Weights of a small sound classifier: trained on short read English sentences (LibriTTS-R).
Rows from block 7 of a small sound classifier, named by matrix and row number. Rows with one number belong to one neuron. Each number is 500 + 50 x the weight over its row's rms, rounded and kept within 0 to 999. All counts start at 0. Numbers have three digits each.
After each neuron's rows are labels from the 100 clips, of 14976, where the neuron reaches its highest value: "top examples" is what is common among them. Only what is clearly more common there than usual is listed. The data: short read English sentences (LibriTTS-R).
# fc1: first MLP up (model.blocks.7.ff1.fc1.weight, 640x160), inputs 0-159
# fc2: first MLP down (model.blocks.7.ff1.fc2.weight, 160x640, transposed), outputs 0-159

fc1.286:543571424527498491500458505526468518558472487556420468521475627487472517596560496572557529520523486471439545426533497568519537469452537444458442475509510547500507626421595389567445466517437515530559467485566446447557534543465500399579525556559499497484525425465524484447454423411628572503501535416523459476497477549509494488436527420516518545496498573442449414511442612512519527516549420470442451452562470488506543425502451402474560471525488472590497512605453489496482537473496527
fc2.286:460473527426444499450497395519483459510541507545548486531503439602502512500480550479533522455463520529422419530411523569508487582490525524497538461520522470493471392550493542423506514576596486555500559434479593432436565451563551548498578565450507462448544491533564451549550516483362438536537457540526592515395532519491545577465452476456552497416500427511474526575596450509435525543453505448450549502400457610489485479544462563543464508463528437512559419466488460484547448601482467
top examples: voice: female

fc1.37:520453460491422529482407532419458565600460502514515542521530552534564480563524545492509523559510500469495546482495488489415476415476526519545554453447546452496400417489501550532529466482547529512495491534519515507508511511545406542469465505510508439481521463553493410526510466461436498489501488505518567618575501535513432444516571492450573550536621430537490535542395505391561565451499478313476474573515566484439555432556601535493551411519515469469436511503505474373420561541468546
fc2.37:467484593562590536516548382491539412451534437538515422495513516392483535489419490558463478470514517460542453546530480516570468552525582491457511471508418527489510616489509406464504515500567474475499504465503549538418478510475546402513540440514507515559494470356559493495479614477532534487413535477545504455445447580477542504454562514511561489551473535482480411522543521527473428547567416630501514502469545531548443469524436485536456593500487489475520454459600479627557463410562489
top examples: voice: male

fc1.19:466567453511599426436466458531497522513482500412578408477403495469520432522473582537480515461499510450477499496504485487523506480523461486639501509437485624580442481442466454475502478497416540487568455527518490513456478595369463462607566468497483536590458506532476487502490568511570619458528421461389528521452493496498510466473438479481581526483466484518476467491518533607475455460519512545448482665531528497561553528563402516511411518436512521525512516521486475528500450506550619
fc2.19:523486516466426584487519480506489506500462441568471575519549514541468490490550484474531619537506507570458534490514524483402570485497578546403539502548543486476459549560600446465547549543538498535478508497497473492497538508575474443524445553436509437428574456502518510563547403550408445552556522443509467445597534526541492552480542386525490512488475530501535567473470486437557547518580475366482635405478450463395537452445558588453452561457524438479485464441444470418461576524433471
top examples: voice: female

fc1.417:416441510519425588548433593502527588524442507573519391428526452479498593476587532444434512493543504462450444526428584527535417469446462504515558530566480516509401547497487517421457462488505499552534538413483520493466463594500567498532438485621525547492464460579501502507501516463478489532472563512478498492495475489551559457523500434598438412567600482379484524512517485492465608505454454495500496520403510562470547527487614521504497520487456467546478538540519540553562591375486553
fc2.417:489502506473556428523537468514462486543524468441501553502469511454483494469484472505525431502373480525557549476525452475443500498510509486497400545436503441506547436458515525534555530482589453425489464556534452422464516428433505517487473515374496508543570508484473504404571516489488485564481415543508577484460451517538481615465474496341584579546468422595521465514462558426432412549526531556588423461607521418437420423455435490544503492461582510469535484476516528470487445603536449
top examples: voice: male

fc1.367:466520474566461575442450446550458442507485578503421523487541437495473442534560582451508515510563395513474511532451492533529501497494420424442417499567479510579439522456570564517495546517481515376548429517600428467555533527549472434483509577456387496456465484510588522518480409527544567554441477523530552525545518500504496544479563494431558493506528436473506411579496605500524579508491570493382519488486481538516476484478541568478523596448589367533530481576551495476444478495404495
fc2.367:453536391507487487540553433531501471553595501414573416501479552548453506477476431558496541564526598472536467403669587544479471574478532582586527437497572547379522518560479492534458509510573529513495547351449518491442489496509513469443547438522535489526562428504544491526475476480429508531523528420533454424385479463491521540541524516536439544440539506465480583435507413531456431542504438457626484503431478491493535501517452481562411478515488528466556504496474519492490508545533500
top examples: voice: female

fc1.559:583526407507527480498516518501547585497610507445500522645499440468487500516430402505537532519492489502461419496495613441498470485443592560531605490464540584407653518423508554540474461503472491467427531511477483570543483533519565486487482463441433478520417523519487458512454460503510495467560463499434575543502481495505501517569520499527515558516488480423550515470418449454429532520477471495509581545591489441471507469434559578447511525461574468561445629462520427378526427497537471
fc2.559:467501552544474497475423560499486446542431443547485521417480579459529511511502460508382504486568485504564461478519425559507573486497453430563389509545434431488421559480518435424550505476552478518540501491501500494504531523512442527507548513594538601489481374593522572422549529554429472520454536544536414461464520436509528505487507445452548450499475495512426592458577540486534431541536569488447403369457572517531438488531462551529584518537375561546510499518452533592508520433456517
top examples: voice: male

fc1.634:503518519505482480523432350393546484543474522495511538542548498576509565537500498649460467562486531504518528482448496504484591492580580366480442478506498529504437601449511497498469462465516502552501519544417557521557491505484488522418494505525394477470524539651530462591432414534486531488480433520548489426483498521441572455587461570495516507396490469496484539425543529526451513532493424527408499433497519507383485501540446530510528570480458565578495527432596515539565448493478541
fc2.634:464477471535542582519477542564532529482587493471463506474389466447519512543524516455540515473524556489391489446585475541506474486518493580510537426537520527472476400601502488542506525507539536502488468465613468574476577450463497533584544551480537578470446390349476538516524526544546426514548474528492479526439504518521441569468544506577480463590439468507586477481511508493555562535493574453567558552544501499647536485475532514482435486569537490377590486551418391529500478505495412
top examples: voice: female

fc1.557:462508459486453509516471377465485430487548495434485436446452469603448523578480596431517504524487498586483632472529481565424450513561528522494540426543577554570552509516521535480492504575524507560526553457445504552580523529477494434538406508559517507493465599607486458491453450561536429512536452546519444520546506463473397544601541488495610463562461505511503523494426506529447443611452456411454537513514541470545493556474503470438531468455576480499492441479532401514593478386510494
fc2.557:580472490453543464529483492480569562553472605518488507583490510439540524452540433556434491435462495383465399520429455455560519458558452496506446479479453500466441509468389421515468479485509508515531498485587466469472434498540442465381528461488450523525471369426520516590566542497519589472490431500423463466390498515516499490554536564570402465478512416524507476427524462472514534423558487494455543574495490480552422526469602532515518563547424474534482595529486550579443535602523518
top examples: voice: female

fc1.394:559448498544567516453423494474446447410530543522535478499513506455446471493463493416530491493448568631391498445548492553414450488478447565574563441505507438566538441464431523411543565568585476494509523557527528512475528458479541528482482482510466524501464441563524506505580567508519553514541396414530502463455502437470475491507399433486513410459561576488560495553549588544583577553475461528547555572564472465575415496570556462538550553484437531554403427506469563497598480483500500
fc2.394:486548352493488545477597472533487586555461483457484456538497454539519427488536465509470544479489510472615587514447555501497522523534528477429385486471473566499474489541555446513486531393523519481503500497488483529532486588453463434556571501537554484524495559476454576509483462433480497503443449571436465563573506519422487542464597595467520527493420379634518561464513483520502436447463503532509512553490485544477572476393484563552477548543479490479595636441520464538369520501550498
top examples: voice: male

fc1.411:515439449537517484658453501486479503455464517494513401476383505434438580587483516569441577596515605463469527396484464596476556509403443515542522527499618474554467537526450528530436482506532450514503475447497492422575519427479490512536570520463491487490455477510453507486447469480517526494495529497601535549538475585482457499513404434539560444484507488484546461527478457540538476593383509543505498608456468444422521551526470514551521474526383462518456508489535452491487619432490433
fc2.411:461560515501470427415536500491498489488574474513482572524635486510545418434471563500594532483490366559470471614474500519468551496620556498414479468486466497418529444455530430457520499481481558532530616500477576523367489526539539528467407476531602469499542584505536574524528517482506526494478451488435432517495548520528599487438451561457462554486533464521541483497510526468468570394521510532486528457516544520499433491402480448446440519518569496474593566468530497507557415612537489
top examples: voice: male

fc1.175:549457499471586471558575497497495532525580439531529525553550509603525479544549481531553508413423403415420466477484498443555516502517528463467614473485514502522435428496549563473470547584501509512448524531585516529511526487496495510416441595500556443536488513510542518501456345574511435495475384549530621487555473447448485439477586562444416472474553501548500423431493508503550540521466575486510491468551483563438480553565557408461529543403563520391499494478532477513467574477498543
fc2.175:431509515558403544518488433497508479490442576464523503412421509404464533421477500524496485644579558563559539569510515560484471506522414577529460530497511560454527470511497448603512508482526443463526470409521462520530498501530509447526519441482426535517567501440479506488508628513551515419537609460476449540391520533516416499559513469586584513549494554448541513492465482475487492480488510506466544517505474506490489518556398617578434477617447535525533426472473480522495428577359473
top examples: voice: male

fc1.475:559576489553520528598527543484493503595511525540380544491442531488535514592505411551463572417425418572519504507552563522559578455479464388499485491429472472415476427566486431435468489515450481499536449433531612399517496551528478459503492440505526461418506471468537520567430520484573535510453557502557594508498552500527538435507513550498525554547618385537514513493570585422510501469587537490473476533515535475540470458549462515581506493478468440510453447480468547522528446400585543
fc2.475:458411601518439515424487497522487525397475479490592406499527475571457556491461646487523516501561496498478498449471465552491486539549573519539511497564552463594468597460517539551469486453540521480501447542533527617455439480461571456430586512513569546607484460526465460438466471556496516510481445429539515443485483558560510503497446483437506430540404595532489501494461374542498537530502419580477485391469509446455490461549465452444459453550508553407552542511533427421519497570542540
top examples: voice: female

fc1.471:467486516544536485633544501505480495580599475537594453517500542413470470473511523454512518494502553502420534492416465505475494589521539568449488513441558468467458525539496588525477544437592526487522555484526445509557556464436390551488502421470575512573438391539511431507432497551470538531541497544516507525527519484454489630525574518522517562490517544476514410427435474435516430479433572533473531408521508522452396477446480557436573480562592441401501490506440452413512390518512486
fc2.471:484587428474531521428354475505485447455434563473482472561582477459568596563540485550493466497492422471547478532469542511451552500446457510471588488500480516523572434512510520593589454520443483496539468429490546527531420515452501440549426465489439503471527562480562560447600511416567544449405503551447477444531499505462486409543487453509533401547477515470480519624484482638477566485573451526579541472550579506565506515513517477521441473499438521582562510531571556536560540521545551
top examples: voice: male

fc1.534:444541423551481461477473475441521524478376503500503507500529522463418483600532423473519556425513529510503536481502653468592423498438605423506428475488567464498481496524367518521449427502492496433539464534541457435528507529495542515475501501437554532613508551484528541462454564448509464482476478534458554446496467412502457507492490408473566552594576462574544481567569467477518581512518566533436471401473506518491490495466458417469422457534493397555487480620514502483493425468416550
fc2.534:521444505494491517532603356508465474466553460546529477492455482542480525370514555526543515581533415518402457499508446605522538516570539562485460440568505485443569497485455521501512492545480432481483517435508528534492463453451502426615503489550536529433514447569427447470584456484516479549497598445540524548522496512446598456507497587547516503449504514492395610533466509494469454562513392428553521561556519489432515466569553554573565545492433597378476496532466457525480524458530548
top examples: voice: male

fc1.528:501462539581538532460521596482453506487544536502496436521503380524497570485422540482476428584537469573492508460477553413347403431542454522562482532531495554481483513488406420456432534505487527459521551428464635500512626542491480469460445475507455491625497575529454422585545605437566493498600506488507450478517460447456501435493405490519544468468543504525517539551512473484481560458517505490469455504473482520463402544538610441472551525445499425527446537462529488519464486451482553
fc2.528:505505447417386543557546463542640501519512499543484516486502564468511462525534432517567497383479559493553483507528448553545585558494529482403536485483485436577489484519491557475533556508522475445478476543574366604437328484519523458560486518493594542432515492545503547462471454506599550572438492493494518502460536475612510530578574553466488520536485479540545492478483505470510533523441496532513480464529480575539605499502424581551505515562475489505549421511498526495538593619534437
top examples: voice: male

fc1.201:463565518504435524562504484440503463527350487461485567508580531554535553454505518473479596493330577466505585518506573507534513473456566521533519432443569601547483573395493526426492481607466578491485527419529465588458506527470476495529475437545536428608542475472485548537431499581577471530522531481497506523483464558475437447561552499563533522426497503515477581535511570520520559595507544498479478408530470618532502523454572483542443498535451492529486427499474430463531503462436497
fc2.201:530467550549470559494476481539548545522569508504571501499439418487445503470492500464519413541610504460498501474490527551438487529531394483484461517597472520379566447580500518563527534458579486417458483584584552471483496479487519498494464637481454528485550572516515408587528529397367463487574510488479542513504525517533493526530528525341494539543524499538561425416506497467399507453485453467522560570399506421446417472534558554532545531528533575501465496435520503562543551522497544
top examples: voice: male

fc1.299:421537495499497522500561485517566555464491487512521454485395486506573432563482438550512550462482555580377574500412563443497473519451520512515457466563550478557523435464520526525463525419467430489537547425453494453478449547460447417512419509466542538538548513501441446438485581505574486432441560579534445428546438469431603538494521476490618529542493473522627523446508414449576403508431500542477562478521533522470563505463460523400479472486518535468504569471532458539444387549589518
fc2.299:557527442588514495517418517521549605576515526484453506513561551504488531430493557495521451556518459518594399496611431504551524495479589573592486506492456487466501544483452585489558434504420500554426493510460438587510476444624520567555465452411537502493435486472466556538508449463523452517508506507441541506449540464598456484591508473403537463428507545508356458528468522502481543563510461427531494424606510466501414500494521423523502543502542545572467437572509545510489598500446523
top examples: voice: male

fc1.42:480441517609505477475555479489516445528468457484460526472459495538485481488556548519549463431527540591450516484505518565548466556494464437413418628513550523430553556581496543453541543421447513565424408485507506588447514481434520508516632502487527452495433464498461572485480514459592440571509495430566521485576416495451547491489550500501566483531503444438494552465488499556555451529646452562467496496434497511497515375524474519418468536467489405528435450589505537512575509406547572
fc2.42:530579551441513531451467408513486616421497453457503515517522486439538564546434527433568596452580444479507422530439504492508543452469611575484481449485483539562423432492500533446481509552542474539548486372497515472606488534491472521477464539480486592575601497577520435489447507444440490466483482569532533556484429513622506383464436578498484506469556588562483485559475462467501525480421573522502537505452468475453537486449544488520472420415435577451550541516567440434525485494460514
top examples: voice: female

fc1.424:469520440492549471520485492464490535530507543547513497592520514504496429549519506504596564433505486425572547468447500484519600531533576560539402467482429607457528469438440478527497446556455471489437455538494472528440576450498500415370496521520393471569501398483439452555530579514481589486500532471524496457546479465469492536485553481589538475477488533468417516522546463557521530484495446540472512421413591540469473530384498445504564634503547559515438553593542485485566537622549526
fc2.424:454560543601434565491447521541569555513583446511418551443488498451489552517598473519529508544573461492418523466477492466448430553399486504494533501500572445503488479503446433515513522538486522500558431555507501470493438466485492508500444449527524532506510505506525563373508438402518479513558560505429545466663553494501530422544478536517594499590471407529529490573585454476506422543491557456610529419501481483500482492559481594438514488533446513601387471503429488512516412507402496
top examples: voice: male

fc1.432:510579453590544584541418412454496507451542472475420577507488489479478534484510541450544448521455489592504509440495489510431472431537431559473389565542534490512501421477585561491442527535432428459523456534444487595420549570495447442495566531490505381528469570470513462512501482514563501482506439512481466401453479511527541513509456452551611604479583468495474484482405560463542435429471506510414541545483454518439559553621479481578511509562526363525551506444521482472501470528499453
fc2.432:484435487439448443485514542477582493501500500491487422469551538524498433474448488619462586488509500412443518508537484482529505595509532483469607396486467478455444571529529530457489505439571544540529560389568522499550389444468553423480461476511486571524539379535492566591427472458545458559595496516433493481475511520459450524473538499396461431461421513417498526497559430554463575548538511497491543476504558462576497479409437544491468526425576625471487433545507508503443568483457544
top examples: voice: female

fc1.141:543469532463468509485552568450475435524448535517489481450523349555371466539506434501376502481421463481508443384441508462595464524414455529447501557555530517503499517509554438538445547526541504513476490483561449435491490427517539463540511485541480515491562453446398520511553618541509553432511565497450538508496611489455464574465509477410556484523416583577443511475507515554492551522595529509538524445555518540487544546522552500425541472448407514541583435463488560505602502540465573
fc2.141:478512513530461513452505452562484511437481475463481479470467609516497582411485543501510506500550457513558489513541498465431565555588486532516510438479449414482446456492428527452526419474468444513417449438417522464463538547543438564418536522489566508466497586488487463509492388506473485491531467481542529562494470484565494508524542512565437538518546493490530532531519596454527459430486363562445492595444416571514429522435441447625610493475633399579515567560548490534409522518456483
top examples: voice: male

fc1.174:512586561522567530484501467536467419484532423481419487564540515416492515546579528452524515444427541545447574535537529516439512539459485508443497516583506504471456477494560481525511431502470445417500496442496525500408619579542513520551486461578414478442493540466569506545541537612492543493619473492484601541524535507449536426523476507503557515491465537543634461468463559475473477556510526523456366520407530434546470473510439413489517553506449418472535528473485586624568455442573517
fc2.174:466441445546379517509507590484539504506454510470524557449484556629442474532423512547471517542583485531564510461428552547601547498574555461459485473412508469478536543468413564513488541485484507484495521539557549447503382490519523485507540531491625522569543432513476528543485481484459509581459529493476502536443466571524470558472491523537492466502552488548438588489518523467506563467525522535493642493596447559414551528514508535528459556479567578486518393595508421344473559553490539
top examples: voice: female

fc1.86:533433506553582530505522609447423501498566502452454510512442569462553450585586508524501526412560547500510477510451465515488600495545476526416553391487432493498601595521446523589427501489487583602469518539577465484511573513531552522429395459472420600490561481429579559483524530414507511487600532574473513414492482456502498431422456492471476490530470491533585526481423423459462505563537488550593494510527584454429505547540493484491505453554480465464457499499527475449455583502493537
fc2.86:441508502474444430470574452502571537487480555504484484564542505476463552507449547488469462570529483481483506607505532568490411484520590401561447567523464506494437487492539488549468529534453369480568486462408472514454397454533436466552511438594486441524389527550387483517442541549584466462373522427605534632512567556537467577510508527527553512540568517469457565509612543508496447499449518367511506473519530582562514536543455523496472531494501496491515499494547476537483457525546515
top examples: voice: male

fc1.310:521400435509510521541474467492569443503467482486443491515551485490554578527469451565518545521545443630474568503545518479501481438529458538501476453547517557407521508503480583517562446356493503471413535513423555551530509602544475500530557539454579529471608555588485533504514487520531433481515544529504559469486541535565497441565520470517548537472515464506517394508631476408538429417511528525527550469432520413433582543509422495576485435554549469511469436485554394509417452548444542
fc2.310:487567552484455460514563529497485543487547552564500626520537530540463438500545614512531467475542562352490462453504436498492506569432511507521573481510551441569529541547476449504458470551488422441528533481480517571559448416455570547554497480556516482577419429423524540527463506524455451477479565543484475496515438485431556551415390445435449470576497561439423529416380462536459594489490480447454467532603511490479524555488459511468489531457435593470499474560519527474512557389528467
top examples: voice: male

fc1.365:429503558555475465501483484500528540441628508486453493509551566471462450579580526449525583468616491556437563474488430497493523458506523547437436506553510460469446448458524583500467519514468498493565489459551460538499486499507430503552493607466433464452396485475552479482470304430565488423535532470516489466452521418473509595488444454483547529503467505564355463427491547525535476423538573472511483589607438553541433473483556524545499505523502529531565457465480603525474474504508446
fc2.365:558421449496538487509547495528491434513464505496487471436565489581557452484372485586484419509438469521471498531527454552487459551560512468585500432525509521466566533518524402476519470502578493544547545441442423467545546556454607435418472395522495558509563454530476456499490592535494522523518412538467468435520472631502494487526522546560433416431462418438593490549516438520441519514496446551431554480456576560506562477517396461513521473497470491528504501607463407493452542545540613
top examples: voice: female

fc1.385:428505461415485510510461454518451567621573561579441474525529477478478564525512543488594467515429468543554492489468425416459480443466523483510427512585468501509449578499502553486461480511484609523516519458468465489500513448522509459545557459558412539450437462503441485381372403524447494498442558533468467472629545539528567453497417470541604486500568432546504565528567514497477525504537428435565540538395529508501544500526417589480494568590437531453454568427510503510494527475533516
fc2.385:474552550569495523522555519449564459482525409398407574492528563488468475522486528493512563526567451489375557525474537590502470515513486518528493362461506450591473513440459451561512520430575491452515524541519547544457566534551446469475510535408593477531530460490513486479588573456547511535478414472458584556471508518489484485388551504449533519554472522515508385525418349480517457511569571588494407502520573525499521479499530484562479566501559458560494479615473491466577461531541486
top examples: voice: male

fc1.635:549521433523576532439511477490471544572452477541370549529472501517533489429500556440481519531538484382438634544519458525412471522543507538546474549541470515532447586524543446559601442600483515581513476457552440516552574545561443388496440502507498486458491518487466485539492482497544521521557566443547468574503462446536540596575459586489489524552402494442480466427462532551508535442460498524465481506498408597453521407530478582494420502485500457526498461513587443583491419420466487
fc2.635:416437487452460549530456491470476419530588547426578466518453502570499457621534467532515457500522528473510342458553528522531458517551520541494564517495517423464570450494493540420429546489558520474544534483429560442526593535441647533456521559473429485538435537603547533455485475442459409472423453453537438476504513490525446529521574460546437423513573513550447504462525484406498467576501493527479522520479508359546529512480568520489521512546412465537484524485411542485512577581501492
top examples: voice: female

fc1.213:482405467484484553444462607466583516541495453531559515535543523487502582497491474460463491508541479529415520552479485460428576450584470509524438442578577497437432559514449492505458468398454515535564542442459518432505489585603408527391490432593493478434539461426440431410479542514505512507555519549518485437585449489467563491506542506518577505528582459537584459511420485453564491598486464503479504441486458393494522558506396426518482497609547517539450506528456476539443464489581510
fc2.213:499527460523570467541511463454490504529536591604467448503528526542448479495484579532515515608523495488565494506488452569618464528401559501536607470490466481532576447472514555488548505561482480423462519556516451568474423449454601551581478512394574508589506452514555551589508526437528453490379460492508536518418556504538516470496510494487548525509390527477382455467530497406499574508502492482501463533609563629440481509463583514507481523460461524509534521459605462419551537495524497
top examples: voice: male

fc1.638:427480510430497483463436533480439519538450485532517491423497436504536401556473527545484480419594524538471509587530528475519594508518483488503494399528479407447550470489509470649514511501532512576472535528464486413464466464481395574508418563550465586561591498495547441513519646392565517542508485495494492487575543490509461502449442412438604505558460451512551469514472467484493650480481516476527411436603485479508523512501454520484510456558499537527531534441545501439443477517520601
fc2.638:513506473494517502493599496548482528509490528471440520532494631517534534505429517474537542462524513548476475497436439481510357478527541481534551492531500567595469518468540548468462545502419368437551532509446482605477498526589487435583460396480573460482387524499441585493417452571480513426459494497485522492437494445461583484532515481509433537492555535486482550524561455437519405575480454491500592545534559535462469514503551388572472478496490403490436458554484526529524507560503339
top examples: voice: male

fc1.168:478569498514445465429508509468447450509481463415423498534481470497565501543483456506576549549419534540480566506546513463456555410480612453566462522567473479456480500484586495472555489473537498526599524486479573503559576443436579510524525529490498587520495475473488483446417444521495461508542546556531490530460554583539522517454436407528603421494545530515592482468472472416426446516518517440428429566420539533603455562547469524622499562545430486445504544540581494607507394522521426
fc2.168:551458525495502556549494569484528452543560461561522448516566478542446518536544537535498442415503425523455446425487530530575519531558513484481491439544581432488484517452476563575372487441496489537446473601532514613441469596601467437547514532425516458470511541465548495604576584566475497509482466548462490515530467477499503470541549592471524561533479466531369507524485443544551487442552504470527612463553487534446582534428464495395491477516559577491499412531446465417514545443533602
top examples: voice: male