python train.py --train_examples=26041 --noise_aug=0.01 --norm="layernorm" --fused_qkv=false --drop_path=0.05 --lr=0.0027 --nesterov=true
Rows from block 7 of a small sound classifier, named by matrix and row number. Rows with one number belong to one neuron. Each number is 500 + 40 x the weight over its row's rms, rounded and kept within 0 to 999. All counts start at 0. Numbers have three digits each.
After each neuron's rows are labels from the 100 clips, of 14976, where the neuron reaches its highest value: "responds to" is what is common among them. Only what is clearly more common there than usual is listed. The data: short read English sentences (LibriTTS-R). In brackets: how many of the 100, against the usual share in percent.
# fc1: first MLP up (model.blocks.7.ff1.fc1.weight, 640x160), inputs 0-159
# fc2: first MLP down (model.blocks.7.ff1.fc2.weight, 160x640, transposed), outputs 0-159

fc1.383:532464493523518474597500567468493495464525523551495453502493518430537533501447478480523585525485481477480465422449498479504511483470520513477520479461499538581514457434514464516492507377482523477533524504476532430410542500435531505497483531525503472569536476469549492502566499474496491421551563491577511394529468466448504484470466474550536535555548532508515487547443431515468532529505542537480536506384493488489522469508570458485476513566436487524494508607473496507461533483493556
fc2.383:410471500491477487464540421490517523534525408495494566567569492520429476484499526494512489545491476498503502593551538529500509513518511459510472502484476483404534517530508455474516460518495483522482509549453471549539510530539535457538497496524498488411456504515468532470522483516508523575446459543411562627540491532510496536422471482436525483449443456535554520515515520506522523567447448507559414531541557534473483522509425541496518523477481537429516466432569502470471486477488423
responds to: voice: male (92 vs 45.9)

fc1.294:471405478479427535552494462533490483502493492512537498522482551531502488508477475563486483548511488540486412554554529486508455516433554479488486475482539542459493475472547453521527471506479486515434505422468432520551521599532479556554522526480534498550487439508425608524436553472542558535575501563564528502490538469526472474558540527518488441483485521515546428464515464483444548410554438559525462458517553436482500466526482491527541499547483508586458490475493494498499459446469522
fc2.294:512528487499590439475521493506469492440501522498529528457535512480523535511506491464538508418549459526504560500394433554513481381618444473502542491478449430520498540564488540456476533457537448504539488549532559517501528453434531492469514512545452523470504501491544441517468490490499460464431494442489450522457407508486581506504431466512517513525511518410435553510506501492524432557482541446465526511538498487463497503481462521544464499527438473464591499483521482496510566468529460
responds to: voice: male (73 vs 45.9)

fc1.277:442500547495563561492457513413483518537476490496517500397470473425525539467523499457524516461486555527585486490471476543509518505525542513488491540490524492398500490543488459494516512511566513477471529430522487551452417491464568548459510447450498494470541519544523517482582515481546440460540541446491511429562450534532504563466500530577475561408534551496509459401503515455473484469486507551538540515466493546536553441461519482531461542515511468456496513537516506407534514484482421
fc2.277:506480463501442439451467578555523485447511490528541487552507496448547432504453488516498470508501442455438477510437558453537459517464478502475470474453478558513537479470535528533493438495521492545523464515472454414538521549487484487565508503575459497558518544464465447448499502501464527441478497498504552575515518525485527466542451496403491421513468452519526495563550572635521481534492492525482426539508571456528512489521517537536485450408490524542502468536473473535480436509556566
responds to: voice: female (82 vs 54.1)

fc1.8:475382566510471532472496584481571577485497532513527461488564439492530529472509524482493526518511523529522581418504487475471479485494521516525488422556492495509487519560471495509489520483499495438498496487452454492424523511498549435539465547443500508476604560540453495446472479461494453496457509443558530527485454476521508479514513581498438600519543580410531494424520511484494517424499454489556560506523534478502519472500530493449450549578521554527461491474428521506516510451506543
fc2.8:493574486507519466543531519505441520496529515470480499449509487503518474548510426499473432560438476474523438568473460545500464535481513506461551611440522514552553477471515496449534549491529499501442467492552484524539512480489530554521547497574560551496472550421539423508474537475542500490491555514451490520457514514518506538516496466438527426532479472603562475601483514482508437600448548512484406481466463522478463596517474488511532449426497499515518518462509485516502465487534441
responds to: voice: male (81 vs 45.9)

fc1.220:476467504470584543507461536438439508534514559598450508568489516431526453515459528494521510455486436498482496438487438513473465539539422485551479519496479538507489513458461510559556561558431574513451503510482530504531542448508389409472474475486506443496514400536490488519532512465466506436522538484456486492588522521502506497566496473536502464583549539511527497533516508498509471520549463479518472485424573503591512561483489516498531559530435506488461452521479508448464516501556506
fc2.220:484491445535513503507502532516572571538531456471472523542562536502494434547547532519533545548541490412467539588492505553465536500463547473511558480516540437501477432484521462556514417422510434481541503530474444504430544468507547515469505450468500539564427531470490563477510534448580471535445456496547561474577543502555524471408583454456540433533549512527480476447483456483530491476478507502546487494509467495497495485493482552504516489553450437544432481499537474531526488545496523
responds to: voice: male (93 vs 45.9)

fc1.164:523497486545498464506461525501545456460446443521514486466489486516487493494606556500449454507487452532452425503481474529523551483469551466556532464536519432569501481538513492557442495578520566501513461531521532515517555470421409446467478537449459466518502505507556543457529536477498524527490501471504553516465527396466524505464475406479539522483532502504522413539471543594517484558513465575510517523540548476509477425484503518559409544490554481481475482467470440497431466524439539
fc2.164:440490427452508543471500452520416473536498574497548464628478528554474538504439474510512589491531495492457512472516498538427442521492446564443481507502497579461512480481478454477503548467489477490478601448524487479503500460550558490520499485550527508491534485522462518561471420532596499486529543503509464473483481519500490608498560524512517525524517534512474538442583448444468553498492554440480521534466395499479492523484474464500542533469478426454563451479522489529506515503467528
responds to: voice: female (99 vs 54.1)

fc1.396:438571451565531482498425549484515460546487560515520488502488524506492493524466512516396465476476520488462519480508523589530496457519493572495448486502535465529510519525519558451533540555530507525507447579539457472486472499543448489521491498533484457539439512494516496520461530515532500457551433442616455426396454517502521560532547518512504475428502512514510534566450548511478525498562474514514501402526478505408435572461513556472531501524492480519539517465577492444571508463460488
fc2.396:544439468425537511526502462489453491453510438479457487462409474440525547475574500484489507539535499490531499543535482457487440575480476398501525501530485562494482471480467459555507434419557430498542556378469559480475566446492516535489459526502496484501511451552476569480551458448462494507465469535409545469481498448502487501556448476507502514529425471483496536474560500502544467448485549464548527547473538440540553459454523479476495489528579515511535543517487488551479508530547544
responds to: voice: female (92 vs 54.1)

fc1.196:488534497540471507506501525509470495536508452520544509507514553527472428497535503519494477507413383545469382482463499510498528506424538512419510477447491541509500545527481526541483507578520445555468523485574432526502470485548552482530491502493462477506432523526542435525551519486529495484516482384445562532504495535503481483455492518506512415502448463505474464471456478538502490454539505576492496517469516522452469507454513457528542446460390536548421538513487519566512455383521491
fc2.196:464448452507545480464517456515532515421510530444500478462454450445568515481491512514476567478560521522492573544469470493490513449587462461575440491518512509442494409518527432519555507490518452445513486488444513483479520583468492544411497533497536511428504486443490497471419525455455377448495478541578442563501484449545539499488431523524468523487484520487563466492640513488520507524435518488506496475529478512505510521518448524488503516504498459502506494551478457427469538481484522
responds to: voice: male (73 vs 45.9)

fc1.376:550526490504518490513541471484537516451531505546467528453569494517549573460459468479513529517510437454478451458477505423486481510474457450501435543506451475479487524441465519454437491483521534523490499520508485490506496475519480463621516563500461504496503544445540429465443572480519450504521435442514537492491434565484490567531431480543470557539564521540467551433555530481596572495474477523407451436446503548468538441515454509516522500529457521523532571533488471555536516464552460
fc2.376:498519526551504491498474499460464540534537501402561548478500508498479483499516476473530492526474552538436538522544493536486434521542497483447527507459501503470623461468528478508495469472508453436436468450468501574622513522507517506454528569451550467471529440485498506504523441524457468529553522541591513473503532491514480479539568575459483507421459553547564528489425497551495518568528522501496562545550518517530471511508497588472461445493525523504461447438435535527481437442491453
responds to: voice: male (79 vs 45.9)

fc1.235:578513517472576496458423529477554526567470526498482428449519594539528529516477480466491438548519491488437551499628468474463507521531517474495526527471539529523548532539488496494475472550516514488528444484492552464486551530491496487544449523511532519428459532546472533477530510532503482481605472542483475465506426462520498561572437532482554458528421498505482481509486565565483448466525494518507479493473443493534488452467483586506470557476442512535464581499576524484461585501478560
fc2.235:471415444450502540527510500492437492456509455577558546534471457464508541484506484539586557442462488480526428509418527524576461518497578508487473519531477478497419460508502453475479453500498522574480546508499526436464527535507527564469558477479447465528507538580540471505498480466578516477399557464537482541485522532526516540445537521495393492564494519495457510453484482515531574490492559496479498502491499428494512519496599536473534498460492478414470421512478439491480466502504485
responds to: voice: female (87 vs 54.1)

fc1.82:509445493490540438490494511503528489589417515490509476428489442473491466517495517522521471498516499536513445604508501366514464497501526533564517515509559493459515534403500489537480485437542519462500533517456515505527442477515442545484497442495531489513503529530483498559509579473563495524492555436496471499553571497544494515562478403421509528550519513461474489516510447410485537418572460527423567481487481462443544507475531508475467509476487543512496515510572481581449523516458534
fc2.82:505613522515458519528570524477442448461454461560457563547519522520490510560520532525494475484481543517472416363509496523557467454473477543482463528504414505595506426569494526497555467487524439493462481518524517522465510514553520533535511574523479519481424544453501520473548426527440519510534487534523479480412477430504588494451478500510553451489490482530531553473502551480486463506490465484541411473498489583515481545508462510512556486463496473518454444499498507503471534451528488
responds to: voice: male (75 vs 45.9)